From a checkpoint of a small image captioner: decoder norm layernorm.
Rows from block 2 of the image encoder of a small image captioner, named by matrix and row number. Rows with one number belong to one neuron. Each number is 128 + 32 x the weight over its row's rms, rounded and kept within 0 to 255. All counts start at 0. Numbers have three digits each.
Before each neuron's rows are labels from the 100 images, of 14848, where the neuron reaches its highest value: "strongest on" is what is common among them. Only what is clearly more common there than usual is listed. The data: regions of photos with short descriptions (Visual Genome). In brackets: how many of the 100.
# fc1: MLP up (encoder.blocks.2.mlp.fc1.weight, 320x160), inputs 0-79
# fc2: MLP down (encoder.blocks.2.mlp.fc2.weight, 160x320, transposed), outputs 0-79

strongest on: text has "sky" (26); text has "blue" (26)
fc1.319:102132115104106116100170132082157138116094149163095071132103086184131115097144119155139162116126114148115076128122160181157094140212115122152087111136142137162142094142126126095095113085124105058161164103083107174116099162144160121217120148
fc2.319:149104058181147180044163145146114119167135162123090111147142164144126197165168151157093111107164133165196119143125096123118096159155125100112109171123118072121112109102090108069116180147053098148127135132151142177143170171083112125094079125

strongest on: text has "green" (27)
fc1.186:098114135166083142084145112136162098106098089131122118098114106088142088186075120161111125126154150157159163151153092128129116123080147093115073099097159107208182120125120108116129095163098151125086105150145093187095108118143112097163149182
fc2.186:105159124134121125218054120145122121194126124139135112107130090119122155095149132126151048160107185138119072111099122121102140109138144146119142114164051160122099118121109126141182114106144164176096109154116095103156136145187177148119186168

strongest on: text has "red" (26)
fc1.229:121092178072141142131186147117083149174081128148182148115111162145136095121178147108104146142113107154141102123155159177104060131114041116092096127108131149135141191074113098064109122121138119072114054135140140116106134094156097088111173110
fc2.229:171100115086107078093136113144106169161102113136120079101074176103079142159141077119118166113103068133116136120089093091149152154101183121175106177119074110138113158140167104179129179134156138112123074109064152066131140178124172105119147109

strongest on: text has "white" (28)
fc1.258:124170173102064100167113158083121147165176124186162161194143159159083111122134165145145138142122151114097096083053119144196175149169098103135090090129155103097123118074151110150175100095153149183122118105097101106160146125161143152153151124
fc2.258:113107119185180163098157195141147156080064182161146119082105070079129139101129123080141195101152141161151128122115183110095161120130104122146089131128127123183111149163090109105120096152117091136148144136171158127129185107094066158136077094

strongest on: text has "red" (30)
fc1.106:163128123153144135201070148089114081116141129038095128153125103119140145094197170152185131161128156123168080110107108106148164181090174102100129145105141143103089162123114126096131065167174147130187121143097085103108103153153083146180134116
fc2.106:132148148149129123098145193137147170106167175079159075158118114116161113124145181069144158081112118165174134104071071073078145135142135184107154093087181164165103131105140152104171107137145111063131138126135141138125057148069171128139108135

strongest on: text has "red" (25)
fc1.169:047137160135123133193068139110085079119121122149173142140131123140087081099203135115174167141102069128147146169111125173122132137123147084184148167096142085131180127131182122198115144180117194140087068155179155107123093137100118140057169149
fc2.169:177093122087127164139137140115136125084107107145127154105112191137131204178098142173087157165161159144165095099149190158193110177127115179081094092161151122186136134094148094135164099155130118136111138115127124110176093151092118119129089134

strongest on: text has "red" (26)
fc1.69:053159113126121119131156136110118122096119138120162159096163138118095171148104169217129167181101183100136116141142154079207128143097175128110151140064158094141146088085106127194061131104090101041124157101113118141115114051202128184127086188
fc2.69:135120086128125138081087116184094112117112089091159144073098153104142148157086158110106147085120136172139066139178103160111204120107149088150125135139119102150150147148166098143124127156092134096155116163145158129110141177127149086173163109