Weights of a small image captioner: 16200 steps.
Rows from block 4 of the text decoder, named by matrix and row number. Rows with one number belong to one neuron. Each number is 500 + 25 x the weight over its row's rms, rounded and kept within 0 to 999. All counts start at 0. Numbers have three digits each. After the name is the row's rms in percent of the matrix's.
# fc1: MLP up (decoder.blocks.4.mlp.fc1.weight, 1536x256), inputs 0-127
# fc2: MLP down (decoder.blocks.4.mlp.fc2.weight, 256x1536, transposed), outputs 0-127
fc1.1300 100:479509481488532497552475515506477530522544462510491496524536488527505505484520490494523499491484481494483484530489487467552532553524491508496540509494504497539477498496457505496524515477508505498509495474516456435517494537520494467534514513488499550490472483483505496471494473518502480494499492463479579489489515529453515479481477504452506437500515469477551482468473545533514503457488
fc2.1300 098:500514492530534513490481524502473519526510477559501522518500457541495481560495489544508516499549499483513484488539495549550514453480486543469494521482543473489473524487497499515456496482467482473469492489519508514537490490495497482484503459524521495485499509494503491495464505541522524530509507536516513420491543506488447500490521503474471540482501528523540480531539517524476509509504
fc1.1301 100:520486483503531552519477471488490477494512480489514560480464490525504485474510528547492538476450501476528532513527482491486490479470488489473495530517516507498492491493489481523492550507511496535499508474532513481522477448548461455522481519542496498502478564449488530481522467479500509474477497474520556486498459443481515494485490457528518493533487506520482536521452493538489477530527
fc2.1301 107:468519527460518536528490530521518524544469485528505487517521477476503563507499458532517481554497519505478492472523509474517479489468493483510468522508503485513492511490505473451472503474540515486461522492514488460466531514486545526501483514485464511504491464476477525524497493504487493514507531506468462492513537482483492542513515461457483483502524514525494532504548488481503529530473
fc1.1302 099:500524497505487510491507489454499495507528516530536511512496483500484489540507489482510515524464497517459484470545498512495538470489484533532506479524499507504493493501536524513505530488429531501532478523523516542520530455463533486496525515475514505468474501531493514545503489504526490432474502519546488485497481470482483502463507511522498505494478506514542504528455522491536482469496
fc2.1302 104:513457535495501510473459458533504512525511518536505503503479491432502515476522492522520452486459496491491551476514488507505499484513494480511512512553518494505513500508500484462451497471544511505474461513527498518521492521521435507502523520554516473508489518483520464488548502495532466508445499506418508483544488489526480540499497451469515544515453512515501492504519525458505499503480
fc1.1303 101:488494504534494453515453459502514536523516481513525496484525458497501498495476525485521521502482502499420456524512491537504476503472461472490477523506491530516500498481521504424518502467462498499507496497472443481510464497531489541469504528507491530483520505510493520502447511508527473532489497479505522515484536530544520504528505519509530470484549483524525495482495494494461489484517
fc2.1303 108:460521525539482495561470488474483488527500499500481461469527491485487526556556500528532489488516498509466475515505528510489474557520509555482488487469496453503511492537472473489496512516522492472502529500466479508467515484531485495481484545502456553496484492493490518511468490511492446534495464496502510523479474485450452516522484526482512519465508547489534481460513489510492500503475
fc1.1304 096:545549466486496528508525521506500529495530497528504481508506540530528522511511466494507539485525485482484514495484502492537524509501485517520505477506479552469496510541485523490461495481447498478534506486505520483531518546499476485537508468466487528545454523466497544486475510475452499484506488521477468466500522515445557516510550506517479479502531521503478478500469510491492457524502
fc2.1304 089:539513492499508487489536443509488498525527484461488457461524475502515500513504517529479507530508517511471453490517501517471485537485465509471506501507480548514519487478500483506488532502497498468541505508511519479503481476484509459514493516479453476502529483494520502526495509523537510507476493503490520526456496515508463482436512486524527491521505478568533489469444501484524488480477
fc1.1305 109:454483462484519479491477518513526498474485515489459494510535542498525494473497528517483477541489492462482500463527514504509555499472520491470506473476490518515521533505530486544573470487503486484539527498527502505500511480533505504517535509484548481492459489527501560499496488474477503510546498511484514468524460533489479461492464462520487454450459487493495473522485464506500494476482
fc2.1305 111:510546481481481512502540512449476468521482511482465488514518509504530496494530484504497479470542484450489503508541526484525566503519492520496498478486521517523438497550471556505500504517516461489493500470520513506445493484517510465485529552489469519545511498500510499484525468490505456482493506540499475479485456515486490497513500510554463449449500510462503503469541486503530491476523
fc1.1306 102:503493482498510514554441473488504459497524519502494518487491544479493484495512480508470510555500470507499431466497488545512484470497553531527492460496483537502528478532488510492490480533493517500532497506495488484501512509519533507475493486524493480497469482490535559548479535525487468529509480509490498503494447509510469515488518548531514498496479535540487454511520505520510491507528
fc2.1306 101:517532485531494496465518510499464465507475509548507486493492535483507491493502510508496478452508521495475516537523478536505537472530460497499509485515467497513529487516497518497499468496574455483489509515535520519460507539491478489533519480497508494484517484501479507489528480484509513472515530480483447474530461512511528546477496505499485503489456503513546518480473506534500543463499
fc1.1307 108:495540521538496500505470527531504534485473477529532505500481535507519482460543500443539489495459463516515489544505528499499502535487522461497487480508489513541488520525431515483492482453494510545528486485500534538524487520535472492445498454512504515483501524509501496478468525509523496501499513473533519548486499524466472499514484511505505531480537509502476508540516552480493486512523
fc2.1307 107:542487527526494489445499517478532532473534525489533468493494529515512512520494518505466493480487489496514543522468536507492519502497485491472486516482479511439528479478504474512458496508511489509480536517524521515440488482509496472521500457501491547457483524523471498514497522477500528529488482525495482465517481533553527467501500524508518490526489532482585499495483521527480527515485
fc1.1308 102:490465503514520502495495514511559538512492478470469497493527479533495475526485490465517521510502493467469490465487476443522504484506470505516457533530501502539547484524446538495498502460505467537531497470467516506435512532485525508495511502450527506525553533469500559495488509505469511474525533508502499462522481511505481482474486493455539519510504470524512487526488505471524502473536
fc2.1308 102:528445522465559493502542519536462556519501499448476497517490523498528476482492495525502529495503508494487465531491502471495535508489474474503521503521509478506512522503481486544486501487501494506461527502469478494462527521530490495511528490476501498550526489499519495453509500510507498500497520469495519538513458517484496471510478525486501476496513503478510447487571499494475481525523
fc1.1309 097:491488501450487442527520542555482488534554517497492518525456490537489486518489506516514496479511514492500456501475511493481518511495498504508528504467500538458531516506464451509516495513511478496469488509483520500521504484537449532482493493479470541494490484498501564507512510522515449483507523488488448490490505483512500488542482548494501515510504518548464490497507483512474484488532
fc2.1309 098:501473482458504560469504444494520524512519458454475489508490473484521532509488481477518506550555516519513556474524472499508473478486490482507493553514543503516500528511462549468489555488479508512496486481505487489509513486491517508501500526535498470494461567488502485496514529480494465490455480464478488514513504512493530479505506466492464499533481483521503469520539553529517487523499
fc1.1310 103:465474477508504498494501474523506500532494548546510499505518492522467502430515500494503470471522506471492457486554477506493485500479535469509447468499505515526520502462508517494534486521490503554512475508514518511513500491527468542483527468552496462478458482512489496429481508527517495496523531519480487548539499483505491477478462489463475509473492495473491453546518498498518522559520
fc2.1310 110:505507482523530536486483502522507521457496487491469464489471455498520529500488446488505521480494492495507498526485487548505494513460491507498486520449476492516483526491515506546515495560476475495494469495530524521464557473512492553529493503523481489435531494535558486455502550484498486512448481496531495500526509486480493526490545514512465510502501516497529501507499465469519531485486