Weights of a small image captioner: encoder arch vit.
Rows from block 4 of the image encoder, named by matrix and row number. Rows with one number belong to one neuron. Each number is 200 + 40 x the weight over the matrix's rms, rounded and kept within 0 to 999. All counts start at 0.
# fc1: MLP up (encoder.blocks.4.mlp.fc1.weight, 320x160), inputs 80-159
# fc2: MLP down (encoder.blocks.4.mlp.fc2.weight, 160x320, transposed), outputs 80-159
fc1.253,195,172,72,131,156,209,275,228,182,135,241,259,255,126,226,177,200,75,163,141,135,186,177,185,263,296,211,114,235,155,212,229,253,138,181,185,221,206,318,184,263,175,219,192,256,109,208,189,230,148,231,281,229,178,202,214,259,228,239,121,245,121,176,261,134,165,144,196,250,129,217,269,160,260,243,272,257,218,241,312
fc2.253,309,233,192,189,215,198,150,207,180,227,223,173,205,231,221,236,244,307,196,197,272,176,165,212,159,106,175,180,216,196,170,248,225,209,171,161,249,251,188,177,174,199,163,151,178,275,126,173,191,163,180,140,223,276,267,224,181,224,250,147,171,250,170,166,242,221,176,196,244,227,210,91,161,284,218,272,192,190,149,161
fc1.254,246,128,160,185,181,220,193,168,289,176,213,209,220,238,92,219,244,252,144,246,155,265,85,171,172,226,212,258,158,204,243,163,213,220,114,244,316,203,209,158,237,175,208,240,166,176,224,176,190,174,205,115,263,190,252,157,134,75,194,188,187,174,267,220,194,168,181,149,251,231,190,242,226,164,236,184,181,219,129,230
fc2.254,136,181,201,128,174,220,196,175,190,183,137,203,225,205,262,244,243,219,237,199,218,225,175,303,218,150,198,244,201,225,159,142,195,238,137,196,190,188,179,146,235,112,150,207,259,183,234,198,145,257,257,232,231,145,270,235,179,168,215,204,191,221,170,256,189,208,219,169,176,324,200,262,229,230,263,251,198,206,180,211
fc1.255,149,244,200,160,170,231,179,148,142,228,210,209,190,252,282,194,233,282,145,122,206,239,196,227,202,160,186,198,190,99,183,172,134,198,235,231,164,195,177,161,214,233,146,180,160,181,227,168,238,198,200,209,175,174,195,256,234,208,223,211,217,252,232,144,106,214,164,219,245,216,186,176,196,272,155,141,210,191,167,298
fc2.255,264,215,208,180,170,245,209,238,126,228,225,126,198,199,148,197,229,304,236,170,164,266,192,154,234,238,260,156,225,191,162,154,210,208,268,185,197,156,211,193,241,188,259,236,217,138,253,152,155,170,148,164,156,165,212,233,232,190,199,178,297,222,152,258,219,283,183,260,281,162,148,177,138,285,221,260,170,282,138,188
fc1.256,190,199,135,219,204,183,283,215,261,159,179,234,214,227,259,161,129,165,260,163,109,200,235,191,200,209,236,254,147,180,222,147,171,227,200,204,191,158,198,215,141,211,223,205,137,166,250,103,157,166,264,189,84,209,256,209,254,188,149,250,196,243,126,155,240,221,217,186,193,169,204,132,213,187,172,172,227,183,209,180
fc2.256,110,145,265,288,146,192,183,151,184,189,183,228,198,131,230,269,179,242,138,185,182,160,258,213,181,178,218,123,280,240,172,153,233,193,157,176,229,192,157,232,216,197,182,167,205,151,192,217,231,215,171,126,196,233,211,193,118,195,189,126,221,207,158,170,111,179,216,260,234,222,167,188,239,301,153,149,190,189,224,195
fc1.257,142,221,131,186,148,191,196,179,204,196,194,247,226,221,153,132,275,206,200,241,254,172,163,224,234,142,242,98,158,196,218,210,288,169,239,151,193,230,216,243,173,237,150,203,201,138,271,122,202,234,217,215,245,245,154,216,112,180,206,201,234,219,266,254,156,189,206,195,243,196,154,220,166,269,135,211,229,151,204,255
fc2.257,153,245,170,161,348,244,183,245,250,178,204,170,167,184,216,151,262,214,270,266,192,221,229,149,141,106,212,118,244,190,162,213,232,150,156,306,193,144,221,171,204,116,186,138,171,195,213,237,208,174,217,138,210,244,274,189,152,136,268,155,276,212,145,182,211,154,191,183,203,199,153,128,199,297,178,194,197,157,184,108
fc1.258,284,193,243,175,172,264,166,225,252,213,189,161,239,235,186,129,103,227,134,170,170,181,247,160,241,233,159,167,233,198,185,240,155,171,210,242,237,194,195,233,226,170,263,170,210,185,145,167,203,201,161,254,244,204,177,248,119,175,161,175,223,147,208,196,186,192,173,225,243,189,120,172,153,237,199,194,264,196,236,232
fc2.258,204,230,197,255,141,131,228,239,194,241,256,223,165,273,127,208,271,247,228,145,169,157,196,77,194,255,173,198,169,242,189,143,150,141,178,204,190,183,105,222,199,209,156,154,121,306,178,222,217,212,227,205,146,242,202,165,206,259,253,196,214,149,270,254,250,223,235,146,282,257,149,208,141,230,162,192,216,267,188,214
fc1.259,132,224,175,251,184,221,220,181,259,275,280,191,220,256,121,215,170,205,273,157,208,222,213,192,170,207,192,171,240,176,233,188,158,240,199,164,247,149,127,189,188,214,146,200,108,208,247,155,174,211,182,167,183,179,216,221,191,179,181,193,181,228,204,161,165,131,230,252,191,192,172,229,181,225,253,222,173,191,178,220
fc2.259,218,177,204,208,240,140,211,213,169,239,149,163,240,239,192,192,220,180,184,197,227,189,148,189,205,199,224,190,209,243,235,286,226,203,156,157,150,171,217,252,215,211,228,116,196,245,174,187,161,197,263,262,214,234,257,168,207,191,185,177,173,231,219,218,205,231,204,187,230,155,228,242,247,213,134,153,162,216,148,203
fc1.260,224,304,203,193,194,166,161,213,267,168,261,214,159,279,278,205,224,209,190,243,207,224,188,223,156,195,189,199,169,251,209,204,192,230,223,174,197,198,219,140,219,191,190,254,203,163,193,221,210,200,227,194,231,225,246,323,217,143,235,238,253,207,197,204,232,141,189,205,174,182,215,240,73,235,191,197,227,229,238,261
fc2.260,201,224,256,206,191,220,178,241,210,183,186,180,195,134,238,190,165,180,255,179,225,225,144,140,163,215,271,195,150,183,206,144,152,211,175,210,242,236,181,214,222,112,260,242,193,213,185,214,217,187,225,164,204,202,230,227,147,237,113,202,210,161,117,299,163,230,197,146,219,291,227,228,240,238,200,232,213,208,207,180
fc1.261,191,216,188,191,187,213,194,167,199,188,214,201,209,208,222,243,189,152,269,209,204,183,144,188,200,208,291,203,177,230,139,220,263,205,231,114,211,210,212,200,180,226,255,134,156,204,125,207,125,164,157,159,188,183,225,233,190,221,136,251,196,181,285,206,184,184,177,224,227,257,191,201,140,268,190,229,225,183,189,198
fc2.261,186,162,200,190,214,164,166,110,107,180,180,171,142,200,171,188,201,238,171,186,236,175,260,222,246,269,207,195,191,157,246,206,181,194,234,169,204,184,243,228,207,248,247,203,226,174,228,213,176,209,166,162,210,195,224,203,192,268,255,224,191,198,233,209,213,143,145,214,222,275,203,122,219,207,183,232,199,221,162,235